config.yaml
arch: "preact_resnet"
model: "self-supervised image encoder"
dataset: "Sentinel-2 satellite tiles (TerraMesh)"
train_examples: 145000
image_size: 48
crop_scale_min: 0.4
horizontal_flip: true
translate: 0.06
color_jitter: 0.4
method: "simsiam"
norm: "batchnorm"
activation: "relu"
drop_path: 0.2
depths: [3, 3, 3]
kernel_size: 3
stem: "single"
avg_pool_shortcut: false
widths: [48, 80, 144]
projector_hidden: 1024
projector_out: 256
projector_hidden_layers: 2
init: "trunc_normal_002"
residual_init: "scaled_by_depth"
optimizer: "muon"
muon_scale: "match_rms_adamw"
lr: 0.0045
momentum: 0.95
nesterov: true
orthogonalizer: "newton_schulz_5"
adamw_lr_other_params: 0.0026
grad_clip: 5.0
steps: 6800
batch_size: 256
epochs: 12.0
lr_schedule: "wsd_sqrt"
decay_fraction: 0.2
final_lr_fraction: 0.05
warmup_steps: 130
weight_decay: 0.4
adamw_weight_decay_other_params: 0.05
Rows from block 4 of a small self-supervised image encoder, named by matrix and row number. Rows with one number belong to one channel. Each number is 500 + 25 x the weight over its row's rms, rounded and kept within 0 to 999. All counts start at 0. Numbers have three digits each.
After each channel's rows are labels from the 100 images, of 14848, where the channel reaches its highest value: "colour at peak" is the nearest of a few named colours to the mean colour under the peak. Only what is clearly more common there than usual is listed. The data: Sentinel-2 satellite tiles (TerraMesh). In brackets: how many of the 100.
# convs0: first 3x3 conv (model.blocks.4.convs.0.weight, 80x80x3x3, each kernel summed), inputs 0-79
# convs1: second 3x3 conv (model.blocks.4.convs.1.weight, 80x80x3x3, transposed, each kernel summed), outputs 0-79

convs0.37:443493494465480492511499515467495550509493558522528513479486486511507527515479519525528482538540484519527504515568501516490490531542498489510487498511505446496566498496515501486502471484504504510495486504477499484544566476489496475478500521
convs1.37:555559516497486511515509482491502491489509446505485462512486514491489468519475482497511489535482495457475473499470526457489490455493502503471515487520487427501501524492523518504505540490524519493493514484475525548441449497518530494516479499
colour at peak: black (71)

convs0.41:442459509501502512490527482476488486500490496484499482509462469500524508467477503491512494503487499517499477584486516482544475479511497520471573487522498476532529484523518454493494522521519481452505478501500476510531500479448499485453516489
convs1.41:498490490479523469445517476504500527488483488501448514505506528496485489499448492502535527515537515465461524485513542483525544495531508440538473502509480491490495520536456535494509525483451520521509536492492464474483504529531503500472488524
colour at peak: white (39); pink (27)

convs0.40:476488512513511491463529499543485558482505495463495514499512457500468485489480501471477496538511478491500502551490491494482468497510485497491598475483504492505485502474486498480486490516588490498470509558529501513503511520517491517486496486
convs1.40:498474520516551471505500500518530509471467489481493518513522493507503522512511474481509549504500574495494516442483495506480491464478480472532548518476482477544534503513527496516483512456484518486543547509477487473525480515509497494495507561
colour at peak: white (62); pink (27)

convs0.54:494488505510462519491534501475488509501503466469488492472489490458433514514531446508492512482492482513505491540493493471491489450457506478496512472453473498504525498472485492463504534507530453484506492505510484454563471468486497529464491525
convs1.54:529507483452489515488508511503477507518497506512540542483532515503522459473460512541482567514487461498507504490477511510478472482499497505510485485555467534457522486526502455524496506471522535470508490518510524497487492497561486498551491466
colour at peak: black (36)

convs0.26:463488491508451496516504461483518494494504462542561495484490513491536466574482490538520514503480513510506501492490487502518495503495511555516467478464511483503521505503477486507501527492484501515575503499467485487565498505460484466499519500
convs1.26:527489538471522497509461524494474481512491563480506543509487455484504505491502528502476527530506506482485560462529515485545476485521499469515506465530485523483520498492543498508526465521499477514521504478540516481453502539446508488493493527
colour at peak: black (36); white (28)

convs0.10:486467496528498509471506474488509494490508536475463466505505474549555482548468525503488475475522512516505485496535470517499470535462517450532486500485526494519488515471453500513514499534478490499482493558528487473520516538487499540477467528
convs1.10:515524518555474534493482476473496499512504468473479475525461481470492524526521505504489498511455545485528481471501501495494462500492478475472516490520541491525505512530536527536470510470459498526486514468491514533505547440486509550472509514
colour at peak: black (50)

convs0.30:449502521537469531508525472510485489510513516540498484514513477469493536528508501513512480490494502487521502511516490560508496477490496506480490504518502485512477468501459460516490517492458478539412507465420479482470495510516490480513506504
convs1.30:500496501504451517518469520509534505511470484505472515538509476507499515457536511498478519481519493514517493484500521489542480494537479485546463478480468567494477521518500499498586469512528489516539508483529480467513506494510498468461490470
colour at peak: white (61); pink (25)

convs0.31:470503489537455532466512475520466501472585471491481523479463473503513511495469547488517494467488480477525512529501526498514485467487498485488549471480497484505498488488480517494502533521557482486515498554479500486492464458508501533511497504
convs1.31:510459504519534491521500513498535512480465499511503566512552503501525485497472476496466531538493528508487467470515565502547488511492501508487507498529496540512508487553484488497514488504512464495544552492487498492550479516522483474505471537
colour at peak: white (75)

convs0.13:493474505495529520496506477466467487517475496478481485457490487501458502479519500472478477473502430525465516518504510489506476498445467486471529507504512480520486510483454487499477495463516445479452518559479473487501471506503504443483489499
convs1.13:533518458475532509462525449548485509483501503534486483527469517531507510469477466500511507507489501484522523471477467517485530483515524520531504516502499459442509468506462528502493499499493519484557497483464453488476492515540490484488475456
colour at peak: pink (41); white (35)

convs0.17:521510487487505494497573509523515547503492505497511519500540549485493542500460524525472487519481493498517502459494526493502460468486510511557541488487501457501504487462497490508525515485537469507457461483531481508508528494531482550532491527
convs1.17:515488543490510521519493521525538432511496491496496450554513495474504475486530480480504462507516547483497471493498459530481531477513504536502498507473523537517506469540559499477501515508503456496502521540476491490495504542451509502514515488
colour at peak: white (75)

convs0.29:458481514472456540468507484503486484500511511511503483499451493436497480500482503568479498494469489532491467489516494459517439500478504505498514504495499510486554488489535505482525462474491490490510467493429483519523504494514490466520494474
convs1.29:488514475554443554545521455490487501520505538496513499563529472513484537553497510493476522521481519514515495511512514472517509481497473477477502458526503496487494553515520501527509503502479521499527481529519485448481480462483488491495485482
colour at peak: grey (54)

convs0.73:519475477488497536467477492493491508495500501560495494504465497465472471487485508506526493471507531562523493469519499497499441583462484464493457476490493493485492499494475461491503511498484475510455490488474485490464490476532524458514500510
convs1.73:458484473541505481440509491468471492497476464486481513466498518505488489510519494472509464488508551497493501475494496509490505465504501506484514534509496517486524498499516497466476562502472529453493509506506521516511514472456483500482503398
colour at peak: grey (59)

convs0.9:506525479520514557436483487495537489508498466562526490471490510506492514505484449500512493545514539483483510504499498471516476514483536485485500490538522444515498472469478485460502484526496514502478482501471503511460497524528522550510484543
convs1.9:450466499482512488496496506489467509471469496449456477510531502486502497498492521486516494485535522518486483482513461547519563504487473477532494493442488516533529485511501524497490532531505476506504469482523495476498511473475532450525550536
colour at peak: white (37)

convs0.3:464477472534442573476553501493516493503535478548536530507511472493486533492491532530526519533469490506484498483498488474487459484492541494496541508512507459509494501460474473527516476496510493520532492495480520476529495475512489524500492469
convs1.3:524504537481551499519509513476499501474517506505497493525484476455520473528519499464487474518460521521518511485488511533488550465530483505500470463487555532543469520486511508537465480490485434493463512483503487504508510486495534473510509552
colour at peak: white (68)

convs0.32:493474519466529465546497479536472512474451484465483490487520486500503517541495502462472511471516473461508504521478512522499511480507492522496476459511468470510480493489481463516505519528506505528518473497505492434560485457472510527471494455
convs1.32:470534494510455508459508492498470479510503523526456544443501500548493501476506503502503475478480496529477504489467496529511492526513527472541531519444493539514527480522475456463497451526487509551502498497497500534509512488528502464508499476
colour at peak: black (52)

convs0.36:471507519505470493508515491468510477504498565498537503464511523530530516499422499514498486489494477520519521485510492498503504530508520519514503490474535483484505483514450542497509497529453528506495501476506561545503556512499481456491543515
convs1.36:534512510457509516469468533482515479502494500488508464489450509450478498476519466518498493508490489481494487500497471479459485473492516476478506505502489481510514550499536516534505536473497482508454530507473521467473430474491495550519444520
colour at peak: black (64)

convs0.63:450482464557464529480483477446488506489517508508516477490476530513471500501528515516501480520498512462520524474442482505473454513526489475522506502477506490499513487515460479478479477516488486513541468498538486475487502501541454558512478502
convs1.63:529489545499517513551479492528535502482506464477500519528518424441494499522479512476487500497474527489528492479525503509507551509475477521519445512497513550486520510519492473501494524504516500501482518509501480450505532510507446499515544502
colour at peak: white (38)

convs0.11:498489476490496489471457473504484520515466476448478515499517510488514530540476460486470506491487507489575529482509504495528496485488507504562427518505488502478478471485477451499541528508460543505489505463485506460494501492493487490491493502
convs1.11:451533474491431511472461484506475477546505503503499515481522543516465496530514527510470507489518505513487460483470468535515481465521520467505540480486522474490502494559482489485512498487476524486509481484507460508532530454505487483478533513
colour at peak: black (89)