From a checkpoint of a small self-supervised image encoder.
Model: 48-pixel images, arch preact_resnet.
Training: muon at rate 0.0045, batches of 256.
Data: trained on Sentinel-2 satellite tiles (TerraMesh), 12.0 epochs.
Rows from block 2 of a small self-supervised image encoder, named by matrix and row number. Rows with one number belong to one channel. Each number is 128 + 32 x the weight over its row's rms, rounded and kept within 0 to 255. All counts start at 0. After the name is the row's rms in percent of the matrix's.
After each channel's rows are labels from the 100 images, of 14848, where the channel reaches its highest value: "patch colour" is the nearest of a few named colours to the mean colour under the peak; "strongest on" is what is common among them. Only what is clearly more common there than usual is listed. The data: Sentinel-2 satellite tiles (TerraMesh). In brackets: how many of the 100.
# convs0: first 3x3 conv (model.blocks.2.convs.0.weight, 48x48x3x3, each kernel summed), inputs 0-47
# convs1: second 3x3 conv (model.blocks.2.convs.1.weight, 48x48x3x3, transposed, each kernel summed), outputs 0-47

convs0.38 072 [105 150 103 142  40 124 122 104  84 150 141 132 112 140 140 129  63  92 102 119 127 109 119  93 142 171 177 123 113 181 135 128 118 106  76  43 122 108 117 100 182 108  99  68 110 112 133 129]
convs1.38 098 [117 127 109 131 192 178 143  89 129 122 163 186 110 127 166 169  96 122 120 131  74 176 109 166 113 144 133  45 144  70 149 110 116 138  79 188 121 108 160 157 169 127 132 142 106 136 145 160]
patch colour: grey (66)
strongest on: snow or ice (68); main land cover: snow or ice (48)

convs0.5 095 [139  75 142 126 149 162 146 129 111 128 168 116  97  80 172 122 119 118 111 147  94 126 153 124 126  64  79 139 177 143  76 180 210 130 114  57  99 135 138 143  71 144 139 112  90 117 107 108]
convs1.5 115 [105 176 129 159 116  91  60 124 115 121 108 101 127 162  98 125 184 140 141 128 133 104 136  95 114 181 187 103 108 132 114  91  78 124 154 152  59  97 128 139 130 162  82 115 217 128 127 148]
patch colour: black (43)
strongest on: snow or ice (86); main land cover: snow or ice (68)

convs0.14 057 [105 143 145  97 156 145 126 183 108 121 144  96 186 202 112  75 125  84 106 133 149 126 135 117 107 127 104 175  82 146 138 112 119 136  74  69 117 119  82  91 111  80 129  69  88 139  99  91]
convs1.14 088 [121 105 104 165 123 144 156 145 192 106 150 142 109  92 148 151 110 141  77 102  80 139  75 124  94 153  98  54 134 114 126 143 108  87 112 122 167 147 161 129  89  82 186  94 108 136 118 202]
patch colour: grey (53)
strongest on: snow or ice (80); main land cover: snow or ice (65)

convs0.29 115 [ 81 112 132  65 164 114  88 102 175 112 101 138 105 109 147 153  97 116 138 102 142 171 133 106 141  81  32 175 131 146 164 102 135 134 137  71 149  92 166 133  90 110 129 134 109 131 196 133]
convs1.29 099 [115 126 124 145 106  96 162 135  81 135 143  92 134 150 100 113 204 110 100 131 156 117 155 131  74 106 106  91  91 100  85 208 111 131 162  94 120 100 127  45 140 147  75 130 161 155 103 115]
patch colour: pink (37)
strongest on: snow or ice (77); main land cover: snow or ice (62)

convs0.35 110 [114  84 166 116 139  88 199  89 180 128 146 110 129  54 165 138 111 130 120 119 163 122 149 169 133  80  91 124 104 112 113 158 112 132  82  73  87 147  81 104 105  96 111 108 123 139 146 194]
convs1.35 109 [112 159  58 140 120  85 121 120  80 135 105  72 100 159  70  95 178 126  98 130 109 110 191 102  99 167 151 137 139 182 132 126 112 101 140 132 109  66 133  72 130 127  86 152 151  90 140  96]
patch colour: grey (55)
strongest on: snow or ice (94); main land cover: snow or ice (85)

convs0.27 116 [105 119 110 153  53  88 119 120 139 149 107 135 133 143 118  76 111  89  93 130 144 152  54 147 113 111 196 150 146 121 104 112 198 161 118 112  77 190 177  99 109 123 130 115 151  93  94 111]
convs1.27 106 [121 163 123 124 113 161 144  66  96  74  92  64 116 139 180 179  44 112 162 135 108  89 131 128 145  79 135 171  86 105 106  85 108 122 100  93 102  88 124 128 124 100 111 134 107 112  93 135]
patch colour: black (83)
strongest on: snow or ice (85); main land cover: snow or ice (77)

convs0.20 074 [134 100 106 167  69 149  95 125  66 109 143 105 121  80  76 128 107 137 100 150  98 168 122 159 113  79 185 117 114 163 156 105 113 162 142  43 124 112 114 149 133  93 127 163  97 106  70 107]
convs1.20 089 [106  93 137 114 123 136 145 168 167 126 123 175 124 165  70 116 115  79  95  94  94 110  44  62 180 161 157 109 106 115 129 139 125 103 129  88 148 145 195 126 169 151 148 101 129 116  93  99]
patch colour: grey (57)
strongest on: snow or ice (89); main land cover: snow or ice (73)

convs0.40 068 [ 37 156 110 152  80  91 138 126 100 125  84 148 123  97 124  91  71 127 137 164  90 111 125 126 130 112 126 143 129 108  94  96 102  93  69  57  90 102 106  75 154  86 154 131 136 140  96 143]
convs1.40 093 [ 75  95 171 121 127 112 130 124 171 151 144 176  79 137 118 123 116 160  69  51 109 147  41 130 130 146 146  73 158 127 156 157 133 104 120 138  92 107 182 136 157 125 164 109 126 109 140 174]
patch colour: grey (54)
strongest on: snow or ice (85); main land cover: snow or ice (71)

convs0.44 127 [ 93  57  63 127 125  98 102 116 142  76 145 109 112 131 114 127 140 129 119  96  98 125  99 139 119 125 120 153 151 180 219 113 125 106 115 156 117  94 105  94 166 108 110 106 151 136 225 144]
convs1.44 092 [169  94 137 104 107 123 124 158 143 153 122 154 137 120 127 107  83 125 107 130 146 104 177 148 116 126 142 135 170  88  60 166 118 105  43 103 159 142  68  97  99  72 104  62 132 174 122 103]
patch colour: white (62)
strongest on: snow or ice (92); main land cover: snow or ice (84)

convs0.3 112 [124 211  99 173 116 138  93  99 147 114  74 119  94 203 114 138 135 113 108 144  93 141  90 146 108 101  87 112 146 107 151 127 127 120 164 134 133 116 137 129 170  81  89 192 166  62 132 158]
convs1.3 095 [ 88 100 122 129 118  91 145 135 127 167 141 174  93  56 124 141 149 144 158  69  82  95 127 111 135 123 138 190 159  44 126  90 147  93 148 130 179 167 112 139  80 120 138 104 135 127  98  83]
patch colour: black (51)
strongest on: snow or ice (52)

convs0.16 082 [176 139 136 111  57 109 107 155 175 124 104 149 132 156 114  52 132 121  63 152 134 109  70 148  85 101 122 123 146 183 131 105 181  97 133 117 129 168 144  87 154 109 171 122 100 185 119 122]
convs1.16 086 [125 100 128 150 106 110  79  93  70  76 127  65 154 119 201 182  85  92 149 102  90 152 131 150 117 132 110 146 134  90 121 118 140  95  73 175 153  91 104 146 142 125  88 109 127 103 148 180]
patch colour: black (83)
strongest on: snow or ice (78); main land cover: snow or ice (67)

convs0.11 101 [136 108 131 152  99 167 134 143 149  72 151 159 118 178 127  97 104 131 165 120 114  93 132 105  88  93 126 105 155 184 235 104 125  95 158 128  98 110 117 122 176  78 111 121  88 142 179 101]
convs1.11 079 [148  99 133  94 128 109 101 138 141 125  78 173 188  86 132 182  82 159 121 124 151 126 178 153  94 142 143 152 150 130  95 120 172 134 143 164 139 151  86 132   7 127 134 112 136 102 130 125]
patch colour: black (66)
strongest on: snow or ice (69)

convs0.42 103 [133 110 117 131 105 153  99  88  83 171 115  71 136 114  98 115 155 132 112 143 168 138 162  91 144  84 127 113  86 107 116 122 134 106 130  64 113 116 216 136 107 191 118 160  48 135 166 141]
convs1.42 107 [113 147 127 119 108 115 111 160 180 154 161 141  82 177 108 121  58  63 127 126 105 115  80 139 171 113 113 127  97 134 108 114 157 186 139 126 144  77 112  80 163 165  78  81 126  75 127  92]
patch colour: white (33)
strongest on: snow or ice (87); main land cover: snow or ice (74)

convs0.2 098 [109  79 141  83 146 165  98  97 140  89 133 158  93 110 144 127  82 144 131 115 159 127 164  57 142  93  76 158 117 135 148 108 116 187 131  55 122  90 182 120 117 162 149 127  69 117 166 145]
convs1.2 093 [ 94 140 109 156  98 101  98 102 126  93 128  76 173 160  97  80 163  95 155  95 143 144 140 139  88 116 140 147 142 189 158 155 137 111 160 116  99 165  83 143 143 161  20 124 159 141 109 121]
patch colour: white (83)
strongest on: snow or ice (83); main land cover: snow or ice (67)

convs0.43 130 [129 146  87 127  96  93 166 102 150 171 161 148 122 145 124  66 149 126  65  77 142  97  95 173  86 144 111 162  63 153 172  97 168 124 168  84  93 126 155 102 136 126  92 136 178 118 116 146]
convs1.43 111 [125 119 125 105 128 122  93 112  97 126  84 148 111 118 112 156  83 125 192 182 108 118 206 136 125  68  96  87 146 165  70 145  99 137 106 141 122 118 115 127  93  56 155 110 123 118 134  54]
patch colour: black (85)
strongest on: snow or ice (72); main land cover: snow or ice (57)

convs0.32 053 [129 153  78  94  69 115 147 133 170  79 127 120 147 192 106 124  96 117  99 120 203 104 160 154 107 166 137 161 182 111 160  97 120 157 103 124 170 159 134 170 128 155 121  98  70  83 131 112]
convs1.32 091 [114  72 122 121 115 144 127  81  91  90 116 122  71  89 170 154 133 129 111 128  62 141 116 174  58 128 119 120  81  85 102  97 115  79 119 183 142 146 101 114 114  90 171 141 164 163  89 148]
patch colour: black (39)
strongest on: snow or ice (67)