Weights of a small self-supervised image encoder.
Model: 3.5M parameters, 48-pixel images, arch preact_resnet, norm batchnorm, activation relu, depths [3, 3, 3], widths [48, 80, 144].
Training: muon at rate 0.0045, 6800 steps, batches of 256.
Data: trained on Sentinel-2 satellite tiles (TerraMesh), 145000 training examples.
Rows from block 6 of a small self-supervised image encoder, named by matrix and row number. Rows with one number belong to one channel. Each number is 500 + 25 x the weight over its row's rms, rounded and kept within 0 to 999. All counts start at 0. Numbers have three digits each.
After each channel's rows are labels from the 100 images, of 14848, where the channel reaches its highest value: "peak on" is the class under the peak. Only what is clearly more common there than usual is listed. The data: Sentinel-2 satellite tiles (TerraMesh). In brackets: how many of the 100.
# convs0: first 3x3 conv, stride 2 (model.blocks.6.convs.0.weight, 144x80x3x3, each kernel summed), inputs 0-79
# convs1: second 3x3 conv (model.blocks.6.convs.1.weight, 144x144x3x3, transposed, each kernel summed), outputs 0-71

convs0.35:483506472496495499513435499500501480521482503464470500456482453529490502511466491552470516508494508516522486490500506483523494511478510495532483491470473489443512483459473455527538505568485510488486508494488513510559543469469512493474483496
convs1.35:497514519523478527492526481524450500495534462521511521490511513517515497519496493527541467523526519484449480526505475488530500516484495526528533451543483513499526501512499481500520492522502490495493495484457532506510
peak on: trees (44)

convs0.39:537488481534444505488454494520480485502544514522482525516510475506501520517456513493555520485486517474508515509483467537477487511525515477480522502500501467506530458475453468537500501477478545536524480521530483479534485475512464531476474510
convs1.39:510512449516479487464463535451510474466468472495531510522500492512482502489502514502484542513477491506526473484497482549506469485528486481482514525512473488499513494463485472498497492457466578495456490488545521487462
peak on: snow or ice (75)

convs0.65:482433489487468531483500477488477520499453479504466480521503514510458495490513516507499485509531532477524526490495494525530436463454541491508481534489500500488555503530474514528486518490477492493490508472542487515515470464459471490499463493
convs1.65:574442504510491493470502535463532472493541491496547531525499514514505509510483486465501536517509483492467483523523470480539467561507516572529485507536509511487551518518523522489438486530480492504456486485515525530500
peak on: snow or ice (46)

convs0.48:457497485492494522497481494476474547476488510494509529534526498506503577532456469501522475536488501496475505500549474499516495493528534508499503497500519517491564526484498491515525505522502509529530506506473503429510510498528471497483567492
convs1.48:467495516471463478493535463477523503502465494504507509483469515498535530476525512502455481483488462511488472504475478520448465535486496485493474517512508516479485465523541500464544471470509508470523496518482500488506
peak on: snow or ice (60)

convs0.71:528509505495526539508524499518496540506516543459537499496461506499499450549481525518487480486557503510486503514476497544486499516473493486523484476481566533478474501504479528534490511511513509460507501532550510536507555470493475501503518503
convs1.71:527505499494472490550515493529457510504507495475506455432487488492522485473528539507469489475481522487498448497481462477498536474505453506503493515497491498514462479486508489505467496493526498499487518479475470479500
peak on: snow or ice (40)

convs0.66:490487460504521518497491487486461488477499521487485500465502487507476498497455518508494485531563461572526497547518500489475487527493489493506481475506537491505543510500438482492494512479510475517547492522471465470539508501470489522448479504
convs1.66:493476492518507485481533499471528491534465484485490459473478502511478496443519480517514481529520493513507471489522505489514466546506473555486510473504455466473490499515505507478489510440516504451471511488539548488480
peak on: clouds (43)

convs0.11:491478528535442529485523491474479515489570506494533509510526506457492510479459504503535510527534461462506479505449477459502508500519497496474541514521515493532446479492465539499515519444473485504504500515524511494512516489493489513516484483
convs1.11:480503481553458494489490512532528479494494525540497498539512508483493531515510525498535552473525504500480494499496496480466514510508497484509494483482472450498526516498460467530515528464530467463466479476479468471506
peak on: snow or ice (55)

convs0.140:488448491504535495516488488472502507509493493465479491478531482510450471505422556492503518501508468507486491553469493518479473505482487520470507469510487491489476474508466479511519475505516466445514465487482460528523499504510501459468498536
convs1.140:505483523533518537518489547450441538520545521474534477492463479472491495503518496493524539504513493524585472460493508448515512482519495505524526501501476569486499480489507476482500519513530518489460485508517484502471
peak on: snow or ice (39); clouds (37)

convs0.91:538529514541484496526515482481533486514529496539506468483463499466491510511497485522525487477537501485570531470489473519528479476489473479474476526462492499494459502470513483473485546439494506517548481508499495501519473482516468479474466493
convs1.91:524446507479489478492507482477531491553515449488483511466511515525510481476490553554455589494473486502510507516552480506493456497524495455467481519505562465470500506479454501469495530499510526542520484512465468499537
peak on: snow or ice (63)

convs0.119:454466535514520519512478478506515505456529496523509459496514503518466504529450511534531470479508485518523500488505478488501517491438488460487515482519500489479484514481429464493490466515476472511514447504511455479529486510525482521516537496
convs1.119:521458498479506475452481537471499483543512468492538506526502533525478479519498469489520490530510505475532493506506514488536497484499527510508484514516475494496490493523534469485532541525548513502501529521517527517548
peak on: snow or ice (45)

convs0.42:486485481518523490492456455489508492504511529492516484496488446498515511492501509515507487491476487539511480512562502534521469567501492448487513467479488472522516518459498488511478492489479493499468507547498482456530521492438508533475476544
convs1.42:480500470489499460498516511541472481488497490497538509502523497515506494481530514479576507455530498464446488553468456508458491532455512481521499513483485475507488500521528475501497509470498521465530538532483543517491
peak on: snow or ice (44)

convs0.120:482499471490495537472527483452488461491477534489493481517467499479489516504431490539482490450504460527517485547495495491493498518452449494453540523508478505516490487466492467517478492490518526482484481545541506487502494497527523535514506501
convs1.120:509510492489467512479489511574491473518511492495515523475515491518525527505486527536477501483458485488527488530481499531495499502452481471482515520449465476494491463510530531545465518504500540504540509497495463501491
peak on: snow or ice (87)

convs0.58:450454483532498524472502488514459466498504497470515526489447443480495468490518518481544495481482510465505509500502540516531477534516509495489501454499512491505479498558475485451478469479505459480496475493479456491476495470497518487478481477
convs1.58:493477496505501497517503519484474516499488517483513495501434505421532473495494490510502472456475492518484541500520499523507486522540481497534493501518483488481506519459509555467464466442487547494541519481472508490532
peak on: snow or ice (50)

convs0.5:468480502533499492502478504501496521452529531504504498507511492537483476556490483443485504497492540477554503487526475510527485513477489503532473520523480494497485500457496482526521526504489514456564495498481499486581508462497487516464510491
convs1.5:513473512439516499515525535490510466456481500462485468498508500548484485496512567521508512465476455530503540520509520502445526479518505487490495518456546539492466467521556477500548474507476526462507495475472540491529
peak on: snow or ice (52)

convs0.41:490473476516457507463454500506484467458473482513508486525524488491490525503537499495511485473494522510514500448470487510482500546504508451488482493478487494452504477505548482502482479464499460506518493468487510460474521443505486434484534493
convs1.41:436510458560515488503467488495448475469532505480539552482456527462523510492491482496515477445530496489495484491496531522474495514515471485499479521504485507499557524495470540512506475478485450515458522503519518498549
peak on: snow or ice (62)

convs0.4:476491489507519499526488479550511569517481513530515483529486494507503552489451495505482509520497490542517513548515529494525474484463498482484551484473506479498489484472482500484494589495504478480516466505465502493544522486500487488475486479
convs1.4:499491523512509491473523531484544501507529515501494504554495484502482465531469498494565496497496514450478447520483544485560465495486519503501519510443485491506531517494568485498514484506474503449491463530495474511520
peak on: trees (42)

convs0.112:416475514488460530552491517489454484525528449503503473510515566496497508499520532537502501465511446494475496500485483459483508491513487488507479507499485494511477547520477509486507521488499484495504481540484498452497513487496527494460487484
convs1.112:485461483476490503500474505494460489461482464484468503501489459482504470488467495550482529527463517500489495516487477493443512516521470543492510531487486483478490495491516533505521526536504522525493479485474485477517
peak on: snow or ice (59)

convs0.45:500494509490437464511478484452511494490511500462510499478514504502511507489476507530481472477489512471475521525498497533479501500518491498482487518472503436520507527499531481478456492406515489489458509443487538462493506498460498501514521508
convs1.45:462512488547506519477463465537468526515495490458479480532514511525525515528437508524471515504507498535506509501520433490490436466479507531508492506490514501479535478489566504489492493485495483518474530512496517490493
peak on: trees (50)

convs0.101:492474493473476516455526470481521515492481516473493521483489403477503550445462508510479466473487503450472499488481479547497505504495501483479462515495487502484525459496480479498519476490531459484486473484518533496510522500522486506489482515
convs1.101:455475472511532479513460493513475487478508549507516512484442461441528470482476501501496515544546505517470475512488459479483490471478489528492464532488462546516539469508496518486480523491516465515485529510516494522541
peak on: snow or ice (58)

convs0.46:473488487469526509486542474509490493501471511460521482527489504517551475524465513474475476499539503500507518558506483513496541446482498506496542510469522496517523512484482472497517535484482500524500496547508491493579496483512522485472446513
convs1.46:583495508540508477503505542482523495469512520492475467480475471528504524483478476494489471489500493495529511555516494493534477503502488498536492500504492497535482466477522510475495499466521514495522514503467514456556
peak on: snow or ice (56)

convs0.96:476473513500454498508475458516492508490504511495498514473540460515500496492481502535506456464483489456470503501498503527516480461526486547501472477482521537495488512581507537468480504471522505516469475517475472465479473470500499475452480491
convs1.96:511536467496529525497507516465452514479544503497522509515475483507533489475475515443438500490502533464477520504482461537495497474456525513520513490539487493519487516504480476513481521459485513504506508476543507516519
peak on: clouds (26)

convs0.40:474469484494517507508475477490466482512506461466498441486491512484529526558492488533510492455512488523497448502509469510522496456541499495497493516534526466466506494470503497478474487464515477505481471475454496503533504493455509509453454511
convs1.40:513511523537485503485475554432526505477508486448503512490488476509500504466549501500529481508505485490477481541530480486483516508479536499477536501483504500464519538488503470523485496489482505452483469515491526536526
peak on: clouds (31)

convs0.21:485493499453481465485483504481467481481505459474506498520521489455486485474472485466479507536516485518457480510538469450494528507484501462508525485459461474499490553498544541503467488468487531496515512526485491486523479467504473518455525515
convs1.21:438523484514471478495459511466439524485478486469482492513454471509499503527451513492457496460503520491477482490443518455463493524469446512509480487494515505487521491457535499487505497485484527503475465505486494508484
peak on: snow or ice (36)

convs0.29:490488520518515513489467488556503502467450476547537488480547516531530488531463484519491493508490476488506514475535498512490460527480504522512498475508533490486521500462562476479520518476490499544547463464463481471523521481507485511487492486
convs1.29:481453482516494504531525518526482451534503526541475522488524524473506454506495518499527506461489531442481510555526503490484508488533532453496514454482515505510503516476470481520530542553455496490461504457495489530495
peak on: water (30)

convs0.115:532500511503521517500479510489517497510505536510512484500540502524520512538466508543512487459535495472534502508544490537485515536454531523486488430518567485486507510456482463483486478510541514525534471527503514496540478517506478496497509483
convs1.115:467462512500534487485455510516564492453449523478481491489535514519512491505512524512524487475506538492521517535520510477510489496506499431497488468482443534509507514523522439535480501531493498491502511496492489462456
peak on: trees (44)

convs0.81:482457514472480470471505481492468492517455475475472502510515525467456497477513495474563488468509474470481494490479506491511507501518485494456467470505522501434520446509486513500511473527476495517532478505491488453532503463484502461531480480
convs1.81:500500498485474499493492521518469487472543443467503473492452472494502499477495487515481518490502463489467492456474513427482484529464444541516462547512481453478477543456495541520529521474502515485493508507499523497532
peak on: snow or ice (73)

convs0.97:507496493517467502467491499465522529473486500557487510503507479495486539484466495558525474498491519525542497484532504513475468568531488462487500502529491494454457494503446469488526524497477500478468513488483478523491513483495501442526505492
convs1.97:568495500513517519479480474482492485506512526492528538489516499475513536513467534483477523485503537473475489511538482505521461497470481506539468504518504523531514454532508482465527499503505488520452480494513487502530
peak on: snow or ice (49)

convs0.61:484478516480484470506478523503470472489513493445497539494546497500494537512544481516496477507500480544473499492473496512512530496523491454489465519490516538497523507490503531507513553488456516482537524505564532463497495481525538458535479484
convs1.61:490515535527506518488497458495410487493505478441518490489474473478505506491441523504459504515475517520497499488504479506477495503484446496530494548505499477496490459473499542523491539470493525526514476488472502548515
peak on: snow or ice (67)

convs0.70:497490487481527476508490470509458486480509474524460533467469521474477479510542511492533464432476472503486495532466495501511486529519482457471508471524502484510508484546492489511505526514484552550503502489494464453505461501527511470492468490
convs1.70:533505493488504493524546471467483540554530465504529468475451509532484533502501478539509480473521517532472493475507558571528521506510497540499495511506468500484490499534463515484498464512531483498484466502494496485501
peak on: snow or ice (56)